python train.py --encoder_norm_position="pre" --encoder_layers=8 --residual_init="none"
Rows from block 5 of the encoder of a small masked image model, named by matrix and row number. Rows with one number belong to one neuron. Each number is 50 + 10 x the weight over its row's rms, rounded and kept within 0 to 99. All counts start at 0.
Before each neuron's rows are labels from the 100 images, of 14976, where the neuron reaches its highest value: "strongest on" is what is common among them. Only what is clearly more common there than usual is listed. The data: retinal OCT scans (Kermany 2017).
# fc1: MLP up (encoder.blocks.5.mlp.fc1.weight, 320x160), inputs 80-159
# fc2: MLP down (encoder.blocks.5.mlp.fc2.weight, 160x320, transposed), outputs 80-159

strongest on: finding: diabetic macular edema
fc1.103:55 49 45 53 63 43 48 67 62 62 64 57 22 65 60 39 54 45 53 56 44 53 66 64 35 41 49 44 44 42 42 57 49 42 47 54 41 47 40 52 41 53 52 37 58 57 49 43 42 28 61 65 37 42 43 52 45 46 48 32 43 55 53 45 63 59 55 28 51 43 37 43 69 46 50 41 46 65 58 39
fc2.103:61 44 60 36 24 46 52 36 47 40 55 39 41 52 45 30 47 47 40 42 61 53 52 56 59 60 51 48 54 63 74 57 56 48 63 42 44 54 71 42 44 53 45 39 37 50 61 62 63 56 37 39 36 54 55 54 47 51 48 45 64 43 57 42 42 57 51 54 58 52 54 50 51 41 75 57 42 35 52 51

strongest on: finding: normal
fc1.95:54 51 53 46 42 50 42 51 44 66 61 46 50 51 49 50 33 58 68 33 64 49 61 43 47 64 45 41 60 55 53 49 54 65 55 28 58 55 47 57 62 57 43 70 43 61 49 62 52 34 68 56 49 57 63 45 32 73 66 56 46 41 35 50 52 26 46 40 34 46 49 67 61 54 68 57 53 36 47 48
fc2.95:61 59 68 57 24 60 59 61 37 50 43 58 38 61 44 52 67 49 52 42 54 54 57 49 68 37 48 47 51 35 57 50 62 43 47 71 41 51 49 55 35 59 56 54 48 48 55 41 64 58 57 36 42 50 36 54 56 42 48 41 54 59 46 47 64 51 55 54 69 48 50 44 49 40 42 55 46 72 52 52

strongest on: finding: diabetic macular edema
fc1.151:58 56 63 55 35 25 57 49 41 57 60 71 57 43 61 32 43 68 50 58 51 34 28 34 57 58 73 53 52 59 62 47 30 53 59 52 60 55 42 39 44 42 39 66 64 55 60 61 42 64 61 50 43 48 57 49 57 56 51 46 48 56 40 52 58 54 64 62 60 54 60 59 72 57 52 51 60 38 49 69
fc2.151:29 43 45 31 54 61 68 59 41 43 38 37 28 52 49 50 53 54 43 41 47 51 48 48 54 48 50 54 47 48 57 51 58 52 55 47 40 56 32 52 54 40 56 39 56 45 43 37 50 40 48 38 44 44 31 39 59 41 58 33 28 43 42 58 60 48 57 49 57 35 45 51 48 40 52 53 33 55 49 49

strongest on: finding: choroidal neovascularization; finding: diabetic macular edema
fc1.35:43 51 42 31 57 57 55 44 55 45 47 48 61 49 61 38 50 45 47 59 49 44 67 57 42 45 58 36 57 44 59 53 55 61 50 49 56 25 50 53 53 37 51 26 32 63 32 72 31 61 52 52 61 41 60 56 47 50 51 59 52 53 49 43 57 56 71 50 55 47 35 47 66 68 51 58 64 54 43 30
fc2.35:70 33 58 51 42 59 51 52 48 54 69 55 34 51 54 56 49 38 58 45 43 46 57 31 49 58 73 52 49 66 53 40 48 42 38 41 43 39 49 51 54 39 41 66 63 53 64 37 54 40 41 52 51 53 44 58 63 36 44 45 41 29 46 51 54 53 30 74 54 43 53 54 53 52 67 57 52 66 63 39

strongest on: finding: normal
fc1.31:42 35 47 55 46 37 37 42 53 57 57 52 49 70 65 63 61 50 53 48 50 57 62 67 60 45 32 34 42 50 54 43 42 43 48 57 50 55 63 46 47 57 45 64 55 47 36 30 65 38 50 45 41 54 52 33 37 56 59 55 52 41 52 56 43 30 68 35 60 32 67 46 62 45 66 37 39 46 55 49
fc2.31:57 58 36 46 40 56 56 41 76 42 49 58 49 39 48 27 44 70 51 53 69 44 67 39 34 44 58 61 42 74 60 66 50 39 64 34 53 40 37 55 55 49 44 42 46 64 59 52 52 50 50 60 55 51 45 65 49 37 44 66 54 37 65 53 47 50 49 58 50 57 63 57 37 47 42 67 67 47 44 56

strongest on: finding: normal
fc1.195:44 62 38 43 68 47 48 37 48 38 55 39 65 68 43 59 34 46 66 32 45 51 45 58 45 34 44 51 60 54 57 59 43 56 68 48 40 50 62 49 40 63 56 42 68 52 51 33 68 43 74 48 57 39 47 42 40 40 59 64 42 50 43 40 54 43 51 53 50 55 39 52 41 45 60 48 52 65 49 56
fc2.195:43 41 56 68 51 40 34 50 46 69 47 34 54 43 45 54 48 50 49 39 63 33 64 30 50 23 64 52 56 52 53 59 52 50 48 55 57 68 46 60 50 51 56 66 70 61 66 38 58 44 44 53 28 52 56 43 53 59 54 73 45 60 40 46 38 51 52 49 55 51 43 57 43 53 46 58 39 33 46 48

strongest on: finding: normal
fc1.315:27 35 51 49 60 27 40 46 44 50 47 56 57 50 51 50 49 71 64 40 44 76 46 54 51 46 53 60 50 59 30 61 44 41 46 62 48 75 54 48 52 53 56 45 49 52 45 49 42 53 67 47 34 62 63 50 49 60 46 49 39 57 40 72 25 43 53 52 43 45 48 40 53 48 51 62 44 57 30 44
fc2.315:47 62 37 47 34 60 64 66 49 46 49 48 46 35 53 49 53 41 37 56 49 50 47 51 66 58 40 41 59 72 52 48 60 48 63 38 44 48 61 58 40 71 61 38 43 55 53 48 63 56 56 50 60 54 61 55 28 38 43 55 53 48 44 34 64 48 59 37 26 56 52 47 39 52 61 47 46 47 49 45

strongest on: finding: choroidal neovascularization
fc1.273:48 75 35 69 49 42 49 44 59 51 58 39 48 43 53 65 47 39 49 63 59 67 52 53 44 55 55 55 66 48 33 58 49 65 42 50 33 55 37 61 52 54 47 42 71 59 47 45 45 50 47 48 48 37 43 41 47 36 54 54 51 24 66 53 44 57 45 49 43 54 63 47 49 44 40 43 67 58 64 40
fc2.273:32 41 57 38 53 42 63 46 58 45 49 54 60 58 53 48 51 54 49 41 54 40 27 67 51 37 41 47 31 52 69 46 59 52 61 47 66 54 78 33 64 46 39 65 29 55 47 52 63 49 60 62 32 54 56 61 43 59 54 61 52 57 47 36 70 47 59 47 58 49 44 42 50 55 68 63 57 51 48 69

strongest on: finding: diabetic macular edema
fc1.2:42 27 72 57 50 46 62 37 68 47 43 46 58 55 52 52 54 39 40 61 77 49 54 27 62 36 38 68 46 52 53 51 62 51 41 49 52 59 51 66 63 73 45 44 53 64 33 45 71 55 62 51 53 62 54 57 34 35 57 46 50 48 53 57 62 30 42 60 48 50 46 41 55 50 68 43 63 58 47 50
fc2.2:67 58 43 56 46 60 41 60 39 56 48 28 60 51 74 60 53 47 47 48 27 55 41 35 50 64 52 34 34 44 59 52 48 50 64 53 53 30 53 59 46 37 47 65 56 46 37 52 54 61 39 57 45 50 56 53 49 46 65 45 50 58 41 48 45 52 53 54 64 62 40 47 61 53 64 34 43 28 58 58

strongest on: finding: normal
fc1.210:60 46 46 47 50 52 56 59 66 65 27 53 44 38 63 47 54 51 44 51 33 41 58 47 22 52 44 57 53 69 57 45 47 60 62 51 51 37 41 84 42 47 67 43 40 57 62 50 49 58 53 41 34 52 61 52 49 44 44 37 54 44 39 34 64 64 40 52 49 55 46 60 42 51 53 51 65 59 51 43
fc2.210:54 35 43 55 71 47 47 63 44 43 32 31 50 64 58 53 53 57 50 68 58 55 57 45 58 63 34 41 54 54 46 61 51 58 58 58 40 45 34 53 46 33 51 52 49 17 49 57 48 79 43 50 46 46 38 49 41 50 53 53 40 44 58 55 26 33 52 56 48 37 52 61 51 56 53 50 58 44 44 64

strongest on: finding: diabetic macular edema
fc1.163:33 58 52 66 44 65 58 39 65 46 64 58 69 48 62 47 48 56 53 43 36 34 49 24 30 44 49 69 59 56 36 50 44 43 61 49 45 29 66 65 59 49 43 48 54 59 51 52 45 53 55 71 57 50 64 53 35 56 74 56 57 46 56 58 51 49 54 67 46 49 46 39 55 61 47 42 42 47 52 60
fc2.163:57 40 48 49 41 45 65 65 28 55 76 45 38 44 54 43 67 35 39 64 49 68 44 67 56 67 50 61 56 53 65 49 25 38 54 53 57 61 35 50 44 33 38 44 64 50 55 54 36 49 46 53 44 41 40 55 66 50 56 47 47 50 54 74 52 50 55 50 66 48 49 57 67 53 58 42 52 62 45 56

strongest on: finding: normal
fc1.230:50 38 46 63 32 66 51 64 59 66 46 68 60 49 33 70 49 47 45 57 57 48 54 83 62 54 50 56 39 38 50 44 45 36 61 67 63 63 47 52 43 76 35 57 50 44 55 36 53 46 50 52 57 49 59 52 43 48 49 44 60 55 47 53 57 49 49 48 47 58 53 51 54 55 39 44 49 47 46 57
fc2.230:59 59 76 50 59 65 53 68 35 33 61 42 40 45 81 38 49 50 51 42 57 49 46 46 42 55 53 48 54 52 47 60 49 55 56 59 60 39 46 63 58 31 65 46 49 50 48 33 38 59 32 49 43 62 57 41 55 42 68 60 40 48 52 39 49 38 69 49 54 52 62 48 58 43 60 43 47 69 51 34

strongest on: finding: choroidal neovascularization
fc1.214:55 57 40 27 53 43 27 42 57 50 25 29 41 47 67 41 48 42 63 44 59 54 46 59 46 39 54 42 62 52 49 50 53 61 50 40 42 52 48 55 47 59 46 44 61 39 49 41 76 43 34 24 34 56 43 64 41 56 41 44 50 52 40 57 57 60 48 41 49 68 47 63 30 38 48 52 42 57 39 38
fc2.214:56 45 60 51 44 40 32 37 39 43 69 45 50 45 51 32 34 34 55 51 40 52 59 60 46 48 50 50 53 57 55 53 61 56 43 60 57 39 56 44 48 63 48 54 52 29 58 50 46 60 55 67 40 55 52 38 64 41 36 47 70 55 52 48 56 56 49 44 54 44 46 24 49 46 64 55 58 44 38 54

strongest on: finding: normal
fc1.224:59 53 56 32 41 52 44 53 63 41 39 37 47 50 35 46 38 65 54 47 61 51 70 51 42 46 41 38 48 43 41 50 44 45 56 59 61 53 38 57 49 52 51 46 52 46 49 60 45 62 53 54 49 51 62 63 48 73 52 32 51 66 28 56 63 44 59 53 43 34 48 34 44 34 58 47 46 43 68 29
fc2.224:44 45 45 58 48 68 43 53 47 56 40 64 31 43 50 66 71 53 60 55 59 39 57 40 57 50 71 44 42 51 45 46 44 76 54 38 47 68 51 49 45 58 63 52 69 57 49 46 53 32 48 47 54 38 44 43 45 28 77 51 57 38 61 46 30 54 46 53 58 57 49 42 57 60 38 66 61 49 57 37

strongest on: finding: choroidal neovascularization
fc1.185:52 57 49 46 60 59 57 49 71 45 55 56 45 58 65 53 47 54 45 50 74 66 46 60 41 54 69 46 61 39 46 63 44 56 48 34 55 55 38 47 44 61 47 40 43 63 48 54 56 48 59 51 50 39 73 38 43 67 34 36 48 41 35 38 73 61 53 55 55 54 48 44 55 56 48 46 42 62 58 51
fc2.185:58 52 47 59 48 53 54 50 31 54 80 55 48 47 51 41 58 31 46 52 25 40 58 32 67 58 55 63 29 59 49 38 64 65 61 62 57 63 54 47 66 51 32 63 51 52 51 56 48 54 48 47 58 64 29 65 43 44 67 54 50 44 59 56 43 45 61 48 58 51 55 53 34 44 63 48 56 53 46 54

strongest on: finding: choroidal neovascularization
fc1.106:49 53 46 36 57 53 57 47 46 46 23 35 49 66 54 46 44 58 65 53 49 73 45 54 47 42 55 46 48 60 55 29 64 50 42 40 47 40 48 63 37 53 34 33 42 46 48 50 48 42 67 29 46 25 47 48 44 42 53 47 41 67 51 43 64 53 73 50 50 45 47 51 65 51 55 55 55 54 47 53
fc2.106:73 64 57 73 49 50 57 44 58 64 57 61 36 32 60 42 54 48 46 57 46 50 44 57 71 51 54 48 50 66 49 65 34 27 60 32 43 58 57 44 54 41 73 55 42 51 49 46 41 56 35 46 49 54 41 51 59 59 44 46 52 42 63 40 44 61 47 44 53 33 43 55 46 34 42 57 35 51 46 47

strongest on: finding: choroidal neovascularization
fc1.77:43 52 52 59 44 62 63 57 42 53 49 52 37 35 41 49 39 46 62 38 50 44 49 63 53 49 39 59 41 37 67 41 48 51 46 52 71 44 62 42 65 54 67 46 41 68 38 41 52 61 32 48 54 49 66 43 46 37 49 39 54 49 48 48 60 57 40 45 22 64 56 45 62 28 49 45 49 57 67 34
fc2.77:47 66 44 59 56 35 48 39 36 37 41 55 54 39 61 67 28 35 79 35 56 53 41 43 59 52 48 50 41 47 48 48 56 36 36 61 40 51 39 36 59 47 36 48 68 69 39 50 56 48 59 43 56 43 46 37 61 40 46 32 30 50 42 63 51 40 55 48 58 41 57 51 67 44 45 57 53 60 63 42

strongest on: finding: diabetic macular edema
fc1.79:53 52 54 55 50 44 46 57 48 50 46 51 72 47 45 44 55 70 73 60 63 53 60 44 46 36 58 39 52 60 53 45 39 76 55 55 46 43 51 54 45 50 47 37 46 75 43 55 61 45 42 58 35 39 48 59 33 60 57 52 51 40 55 53 57 39 44 66 32 44 58 67 69 47 40 42 57 32 43 52
fc2.79:29 46 45 63 52 52 49 57 49 40 45 64 49 41 36 36 54 59 43 36 63 34 39 49 54 43 62 46 65 39 55 55 54 54 47 59 52 42 43 50 60 61 61 49 38 52 44 45 30 32 44 55 34 41 56 69 55 57 46 44 51 44 61 61 46 52 60 37 58 54 53 56 55 53 42 39 56 65 78 42