Weights of a small masked image model: encoder width 160.
Rows from block 7 of the encoder of a small masked image model, named by matrix and row number. Rows with one number belong to one neuron. Each number is 128 + 24 x the weight over its row's rms, rounded and kept within 0 to 255. All counts start at 0. After the name is the row's rms in percent of the matrix's.
After each neuron's rows are labels from the 100 images, of 14976, where the neuron reaches its highest value: "responds to" is what is common among them. Only what is clearly more common there than usual is listed. The data: retinal OCT scans (Kermany 2017).
# fc1: MLP up (encoder.blocks.7.mlp.fc1.weight, 320x160), inputs 0-53
# fc2: MLP down (encoder.blocks.7.mlp.fc2.weight, 160x320, transposed), outputs 0-53

fc1.257 079 [110 110 119  96 131 143 106 118 133 171 128 119 127 145 102  51 122 128 114 112 116  91 118 138 123 108 157 131  99 158 121 133 129 129 111 129 139 129 133 113  83 163 126 141 148 109 115 112 118 144  77 189 127 173]
fc2.257 081 [116 182 123 168 125 148  60 149 112 128 127  95 108 121 163 129 139 173 113 142 117 145  91  98 168 163 131 103 169 121 105 156 125  83  91 121 149 161  85 105 167 144 122 133 144 121  95 150 139 124 103 146 160 130]
responds to: finding: normal

fc1.264 155 [109 121 119 128 157 123 134 129 134 139 115 144 116  95 133  92 123 154 174 139 133 155 100 101 152 160 156 134 153 106 135  90 197 113 115 123 147 111 131 130 111 130 149 167 122 134 125 134 138 171 148 109 131 126]
fc2.264 129 [112 112 136  93 167 127 149 116 116 165 110 133 112 122 137 134 134 168 134  84 113  98 121 165  98  97  96 145 117 101 125 130  96 148 139  90 109 117 137 136 107 103 166 125 141 119 146 137  91 145 108 102  99  76]
responds to: finding: normal

fc1.56 098 [134 161 100 163 128 127 133  92 128 160 151 136 113 116 112 138 123 130 108 114 151 159 137 114 115 100 127 123 174 154 135 145 121 151  95 136  90 128 123 138 119 169  84 115 117 152 206 107 117 139 126  92 169 122]
fc2.56 107 [106 116 174 123 134 135 124 138 127  75 146 131 154 146 157 109 126 114 140 167 143  88  55 110 125 173  82 122 120 138 152 104 116 143 158  92 137 117 146  92 137 116 167 103 134  91  92 130  90 117 150 147 131  93]
responds to: finding: diabetic macular edema

fc1.122 129 [110 138 107 137 121 104 177 107 103 100 101  94 148 115 141 143  91 150 148 133 131 138 156  99 131 143 144  95 125 116  93 143 177 148 103 129 117 152 136  86 185 147 161 108 167 102 118 148 108 122 129 131 120  68]
fc2.122 114 [134 115 102 129 122 114  76  78 129 115  94 147 136 148 153  95 159  74 100  87 114 112 147 119 129 136 108 169 136 150 109  94  91 141 148 118 123 106 122 100 159 130 131  98 148 132 184 130  94 128  91 125 136 102]
responds to: finding: normal

fc1.294 091 [125 118 131 168 134 154 109 101 163 134 171  96 127  92  91 126 127 128  92 105 166 148 184 121 111 114 179 124 164 150 134 118  86 162 122 104  95 145 131  88 146 149 101 119 118 158 110 139 152 115 155 110 162  97]
fc2.294 109 [122 145 126 109 131 100 110 142  82 100 120 170 137 156 176 145 120 161 114 141 110 109  44 117 128 143  82 134 108 133 100 120 140 114 144 132 145 103 138 130 103 113 150 118 130  68 163 112  99 135 131 126  98 109]
responds to: finding: diabetic macular edema

fc1.138 097 [ 96 144 141 101 151 156 160 146 118 129 131 135 129  99 156 116 140 150 137 127 106 104 142  78  60 131 149 165 101 141 129 146 105 141 115 133 123 134  98 124 162 134 135 153 149 111 158 108 109 118 112 131 171 109]
fc2.138 095 [162 144 139 134 122 135 104  79 131 147 129 143 131 119 141 181  79 125 167 123 116 122 137 127 190 129 110  93 171 123 142 129 139 138 162  85 124 116 140 134  99  80  78 101  77 125 114 146 137 129 138 149  97 131]
responds to: finding: diabetic macular edema

fc1.161 115 [126 131 149 122 145 104 129 133 118 118 123 120 140 141 145  96 128 146 130 194 125 114 138 137 123 127 170 141  94 150  90 118 139 128 118 195 144 119 134 131 192 118 159 148 115 133 105 105 159 156 116 106 127  79]
fc2.161 102 [131 145 113  97 122 142  91 120 119 123 138 133 176 143 149 102 115 127 136 109 107  97 127 109 147 116 109 103 169 135 143  87 152 110 129 146 125 112 157 126 103 167 145 146 181 112 158 110 111  96 126 106 137 147]
responds to: finding: normal

fc1.40 106 [122 113  98 123  94 143 139  90 147 159 123 112 102 102 153 122 104 129 140  82 118 160 106  82 155 132 131 121 153 125 110 112 134 175 152  92  98 122 165 121 146 132 125 167 140 121  91 129 172 129 116  63 130 116]
fc2.40 101 [125 129 131 176 162 116 114 126  69 136 135 124 156 135  73 111 157 160  85 143 140 140 135 121 140 137 150 110 114 128 177 120  90 120 105 141 130 149 112  88 138 113 118 121  97 107 141 123  84 109 130 121 128 131]
responds to: finding: normal

fc1.91 125 [131 111 148 117 113 117 148 114  99 111 151 111 156 138 146 139 105 140 145 106 166 108 102 120 120 139 149 130 124 148 107 165 137 140 126 119 130  84 121 111 120 144 116 188 146 117 154  88 146 158 174 167 171 149]
fc2.91 107 [144 144 104 179 150 119 146 118 143  99 120 117 180 104  99 111 167 133 113 159 138 179 145 135 129 125 107 127 126 106 151 109 117 124 116 109 146 185 122 143 168 124 104  94 101 133 118 164  96  77  89 136 101 111]
responds to: finding: normal

fc1.207 090 [130 143  90 151 110 141 120 110 113  97 129 145 161 106 138  95  98 127 121 162 112 139 136 118 143 115 126 128 166 121 114  84  72 131 100 131 113 108 157 133 123 134  61 112 127 110 146 111 164 121 107 110 127 125]
fc2.207 108 [113 132 168 148 134 137 140 126 134 125 137 128 112 151 103 165 156 136 112 113 172 127  97  71 123 163 111 147 154 182 139 144 161 172 134 115 136 132 123 112 138 123 178 116 145 134 176 132  83 168 155 115 154  93]
responds to: finding: diabetic macular edema

fc1.282 106 [150 147  94 124 147 105 144 121 169  96 131 127 120 171 129 101 146 146 131 165 103 123 141 164 143 130 159 134 119 153 113  79 149 134 123 141 124 117 108 162 102  96 190 148 114 128 172 120 149 147 125  96 115  70]
fc2.282 101 [139 139 157 125 117 192 101 158  87 141 126 194 159 149 108 132 103 149 126 148 152  91 137 131 136  96 110 113 154 141 128 148 116 110 147 134 165 133 113 145  98 103 110 102  97 152 119 143 109 144 174 117 119 102]
responds to: finding: normal