config.yaml
model: "masked image model"
dataset: "retinal OCT scans (Kermany 2017)"
train_examples: 98430
image_size: 96
crop_scale_min: 0.7
horizontal_flip: true
translate: 0.06
method: "mae"
mask_ratio: 0.75
loss: "mse"
encoder_arch: "vit"
encoder_norm: "layernorm"
encoder_norm_position: "pre"
encoder_activation: "gelu"
encoder_mlp_ratio: 2
encoder_head_dim: 64
encoder_fused_qkv: false
encoder_bias: "qkv"
encoder_qk_norm: false
encoder_parallel_block: false
encoder_dropout: 0.05
encoder_inner_norm: false
encoder_drop_path: 0.1
encoder_patch_size: [6, 6]
encoder_layers: 8
encoder_width: 160
encoder_positions: "learned"
decoder_width: 128
norm_pix_loss: true
decoder_layers: 2
init: "kaiming_normal"
residual_init: "none"
optimizer: "soap"
beta2: 0.99
learning_rate: 0.0017
beta1: 0.95
shampoo_beta: 0.99
eps: 1e-08
precondition_frequency: 50
max_precond_dim: 512
one_sided: false
adamw_lr_other_params: 0.0014
max_grad_norm: 1.0
max_steps: 8200
batch_size: 128
epochs: 10.7
lr_schedule: "cosine"
final_lr_fraction: 0.01
warmup_steps: 1640
weight_decay: 0.2
adamw_weight_decay_other_params: 0.05
Rows from block 5 of the encoder of a small masked image model, named by matrix and row number. Rows with one number belong to one neuron. Each number is 50 + 15 x the weight over its row's rms, rounded and kept within 0 to 99. All counts start at 0.
After each neuron's rows are labels from the 100 images, of 14976, where the neuron reaches its highest value: "patch colour" is the nearest of a few named colours to the mean colour under the peak. Only what is clearly more common there than usual is listed. The data: retinal OCT scans (Kermany 2017).
# fc1: MLP up (encoder.blocks.5.mlp.fc1.weight, 320x160), inputs 80-159
# fc2: MLP down (encoder.blocks.5.mlp.fc2.weight, 160x320, transposed), outputs 80-159

fc1.168:75 65 33 40 76 18 54 53 55 65 44 51 57 38 70 91 34 45 57 01 64 47 56 54 57 55 53 49 51 43 66 57 61 53 26 15 45 55 24 71 51 52 65 32 52 38 42 36 49 66 66 42 36 32 59 56 38 86 56 44 49 59 53 66 41 42 51 47 80 35 66 79 50 52 61 75 53 54 37 29
fc2.168:36 41 61 55 25 77 27 49 50 47 35 25 40 64 36 38 61 52 46 58 30 42 95 28 37 47 63 57 49 48 42 70 43 44 65 85 63 45 81 42 53 44 50 54 59 75 46 61 37 43 44 52 47 56 15 45 48 19 67 50 48 31 50 42 49 59 64 60 47 63 34 43 61 27 52 58 40 47 52 68
patch colour: grey

fc1.136:50 48 37 39 53 40 42 47 41 75 61 36 62 66 42 45 19 52 59 68 84 48 39 44 41 32 47 51 62 26 68 69 12 42 51 44 44 65 48 35 24 69 70 53 47 47 21 60 47 56 49 61 36 13 54 45 26 57 57 67 68 73 40 56 82 45 62 50 30 45 50 53 32 29 82 53 66 57 54 52
fc2.136:46 74 54 78 30 41 14 42 58 48 66 47 73 65 68 64 80 53 53 50 52 68 38 41 25 43 50 45 61 29 34 70 51 55 39 48 20 70 48 31 68 52 59 47 53 18 51 57 60 63 45 19 56 20 57 73 57 39 37 54 51 64 46 47 29 67 62 58 44 60 42 54 41 57 59 56 85 64 78 45
patch colour: white

fc1.70:56 47 34 46 25 56 49 25 66 29 50 65 87 49 39 39 52 22 24 63 69 31 50 80 31 58 43 66 48 49 51 59 41 63 33 31 65 33 58 52 61 42 46 64 50 67 54 55 43 62 30 63 36 42 48 43 18 66 58 34 42 21 59 61 71 66 53 40 44 34 50 61 32 55 65 54 55 35 50 45
fc2.70:58 27 54 45 49 37 70 41 37 54 26 38 70 45 56 20 61 65 49 32 60 66 72 46 70 58 32 59 49 49 68 35 53 69 64 18 38 39 19 40 58 75 50 45 54 39 44 36 23 66 41 31 44 66 50 54 68 63 45 48 35 60 40 88 40 16 76 36 65 44 66 56 84 52 63 76 43 62 73 53
patch colour: white

fc1.113:04 60 81 46 48 67 63 60 69 63 51 50 52 59 38 21 42 53 61 41 29 58 47 55 37 52 51 75 41 71 58 26 30 81 62 66 54 65 47 67 29 88 68 74 44 37 60 30 73 59 54 48 60 46 36 57 18 51 52 22 61 32 55 48 44 52 40 71 55 40 46 36 60 61 44 56 66 63 16 66
fc2.113:80 85 66 41 36 74 47 12 24 57 45 45 52 44 74 34 35 73 37 41 52 52 69 58 69 63 16 33 53 47 28 43 37 53 60 39 55 46 47 39 54 57 24 45 80 33 51 64 73 41 35 48 54 64 39 33 69 68 62 59 19 58 40 48 74 55 65 47 39 63 52 53 44 30 32 41 57 53 35 63
patch colour: white

fc1.155:65 33 51 31 65 43 26 52 48 27 49 48 63 36 27 54 70 55 41 65 28 60 63 60 36 27 35 51 34 62 34 26 94 61 48 63 48 75 49 80 59 72 35 50 24 45 36 48 43 45 31 72 50 62 29 68 49 59 50 43 25 37 60 51 55 82 34 59 41 37 60 27 53 51 62 68 46 61 23 60
fc2.155:43 44 55 65 54 57 39 19 09 60 47 41 44 51 49 70 24 34 21 55 38 65 37 79 71 36 33 58 70 75 57 42 42 60 62 39 33 55 55 21 64 38 45 48 67 50 24 35 38 43 35 66 58 55 67 53 60 70 40 42 60 33 60 46 45 46 53 52 61 44 59 56 61 39 55 63 48 64 43 67
patch colour: white

fc1.66:62 50 50 37 47 64 67 38 89 56 60 69 49 60 26 47 48 73 81 58 41 81 69 60 45 33 34 65 50 57 58 62 52 49 56 60 51 89 40 57 74 41 71 56 34 32 59 50 76 43 79 38 42 40 53 46 46 23 61 26 42 61 65 58 44 58 13 58 41 47 54 37 56 47 35 32 37 36 28 72
fc2.66:61 60 50 66 66 67 61 53 27 52 39 52 50 36 75 59 54 52 40 63 54 31 56 40 59 71 50 56 21 23 42 58 40 48 49 40 34 76 40 40 47 51 29 74 60 60 68 49 66 49 43 63 41 66 23 28 63 61 33 57 61 38 59 52 76 67 62 27 48 39 56 61 32 60 73 45 45 46 50 48
patch colour: grey

fc1.253:62 46 55 36 65 53 46 71 37 18 64 87 27 37 59 47 66 62 37 24 73 38 31 68 64 38 40 38 41 33 57 41 87 66 74 56 42 32 40 60 57 64 34 65 35 24 52 58 74 44 77 44 47 53 69 44 32 25 37 73 44 44 49 47 74 38 75 73 48 81 50 57 52 45 40 30 52 49 49 35
fc2.253:39 67 56 36 48 29 71 45 52 36 38 54 46 68 27 71 59 70 55 53 30 67 33 56 56 38 62 69 71 11 31 40 43 54 46 43 24 60 18 53 45 47 50 58 57 38 53 59 40 45 53 35 42 41 62 47 27 73 69 47 54 72 52 31 42 38 72 65 59 34 50 53 09 43 50 48 27 46 45 38
patch colour: white

fc1.105:58 45 47 55 31 43 27 15 55 31 67 49 54 64 39 42 54 60 59 52 31 51 53 43 46 42 34 38 44 69 47 17 65 40 63 32 41 59 54 41 71 70 63 72 58 40 39 30 38 50 34 56 56 64 49 46 30 54 11 54 84 44 58 65 35 45 09 65 35 77 79 46 46 57 35 33 58 47 11 33
fc2.105:58 55 58 49 57 54 57 46 99 49 20 79 86 77 43 63 49 54 67 28 62 61 76 68 37 59 73 42 62 41 57 45 58 37 49 67 55 36 44 67 44 49 58 71 44 55 45 34 63 65 49 48 47 79 31 65 57 69 54 39 58 52 63 48 51 68 69 62 50 80 39 25 49 57 50 30 48 38 39 47
patch colour: white

fc1.114:36 62 66 75 38 36 38 41 62 50 44 43 66 35 60 41 44 57 47 69 69 42 64 57 23 72 51 60 42 52 44 11 57 25 51 49 75 76 76 64 40 61 43 64 61 44 69 32 44 33 34 73 46 55 56 46 36 56 57 49 64 43 54 55 50 57 71 42 45 50 69 40 82 38 53 44 49 72 38 45
fc2.114:41 48 44 50 26 63 57 47 58 12 60 43 66 31 64 51 53 61 64 41 52 45 63 69 62 66 53 59 44 81 24 25 69 34 61 42 61 33 46 46 64 57 39 55 36 51 42 22 59 77 60 59 69 35 53 64 73 54 47 36 71 47 49 34 34 73 66 38 78 28 45 39 43 45 50 59 92 65 44 40
patch colour: white

fc1.41:36 67 25 44 67 45 43 65 68 26 65 31 46 58 42 52 33 38 18 45 41 42 49 68 45 78 42 41 36 28 38 23 47 66 25 42 53 39 51 47 50 59 40 20 57 64 79 46 70 62 45 43 53 72 39 59 45 25 27 69 57 56 51 49 44 65 55 49 63 59 53 64 51 42 46 47 35 44 34 49
fc2.41:50 31 41 50 63 41 58 42 82 51 72 57 41 44 56 23 60 50 44 52 38 15 52 42 42 48 40 25 63 68 28 44 13 65 52 32 64 51 15 62 30 53 75 42 50 42 53 61 69 29 52 48 61 49 42 69 37 45 69 45 35 60 67 58 58 85 37 46 47 39 13 43 70 86 73 46 30 49 21 45
patch colour: white

fc1.165:51 46 53 49 49 13 58 71 47 42 45 57 67 29 48 56 56 50 47 55 66 54 63 76 71 28 49 66 57 56 14 45 61 30 57 21 54 57 27 54 58 45 54 51 48 54 27 53 27 55 60 38 31 23 43 19 25 41 22 53 60 46 57 51 42 59 51 39 63 42 49 36 41 74 65 48 42 74 48 69
fc2.165:17 57 32 53 41 71 57 48 26 66 63 33 45 75 51 38 67 35 63 59 48 55 70 55 57 62 63 32 69 73 70 82 36 56 48 54 41 31 61 48 36 25 19 32 70 31 67 37 59 48 50 29 49 28 26 44 46 59 59 63 72 73 69 62 87 59 63 51 48 63 47 54 68 36 32 60 42 60 58 61
patch colour: white

fc1.250:70 58 51 62 64 65 51 58 34 71 48 25 65 35 51 47 57 36 49 84 55 54 50 50 48 57 46 37 72 59 48 53 34 67 60 29 36 62 67 35 56 39 50 52 51 45 66 41 47 57 73 49 39 47 64 49 24 53 48 70 54 30 60 29 45 43 50 39 02 43 58 52 43 20 66 45 55 20 40 63
fc2.250:31 48 55 55 59 57 46 54 47 81 56 13 55 40 69 54 48 65 18 88 70 75 39 84 26 58 54 27 59 73 58 52 44 52 37 48 73 57 64 25 58 60 16 37 41 30 45 34 48 39 78 53 42 49 58 49 58 71 47 52 51 44 50 61 30 52 35 56 39 62 55 70 59 36 46 47 64 36 32 73
patch colour: white; grey

fc1.300:72 39 48 29 13 54 45 76 25 31 40 57 52 40 31 54 39 49 58 69 47 45 25 41 46 00 67 75 53 44 54 61 41 30 39 40 60 87 37 38 44 48 21 51 44 48 63 51 45 58 46 36 44 40 46 72 44 48 63 60 42 25 55 67 33 44 63 50 60 37 51 99 56 56 62 43 37 65 79 60
fc2.300:41 56 65 56 64 60 81 64 59 48 55 60 30 43 67 50 66 59 38 37 39 52 62 50 84 78 51 50 53 51 77 57 44 62 70 57 57 54 17 66 64 48 74 48 82 49 48 55 54 54 68 48 54 80 36 41 70 52 65 38 46 73 41 71 61 50 67 66 86 73 46 44 53 81 50 53 43 59 66 59
patch colour: grey

fc1.72:52 42 30 46 63 54 29 57 44 64 49 50 10 50 51 58 70 73 61 62 62 27 76 69 67 47 50 46 51 65 59 51 99 41 69 57 55 44 80 60 68 54 46 42 46 41 38 73 28 26 49 33 44 43 28 55 56 26 52 18 59 22 60 59 39 38 25 48 38 32 53 52 44 52 46 56 70 67 54 57
fc2.72:40 36 47 60 74 53 74 42 71 49 61 32 51 26 39 49 44 49 71 62 42 40 49 48 44 68 56 60 48 74 38 54 69 36 73 39 57 45 29 20 26 61 68 45 45 45 51 57 61 55 79 53 82 39 64 58 56 50 48 40 63 44 55 72 29 59 64 69 37 62 65 63 66 35 63 59 55 65 55 57
patch colour: grey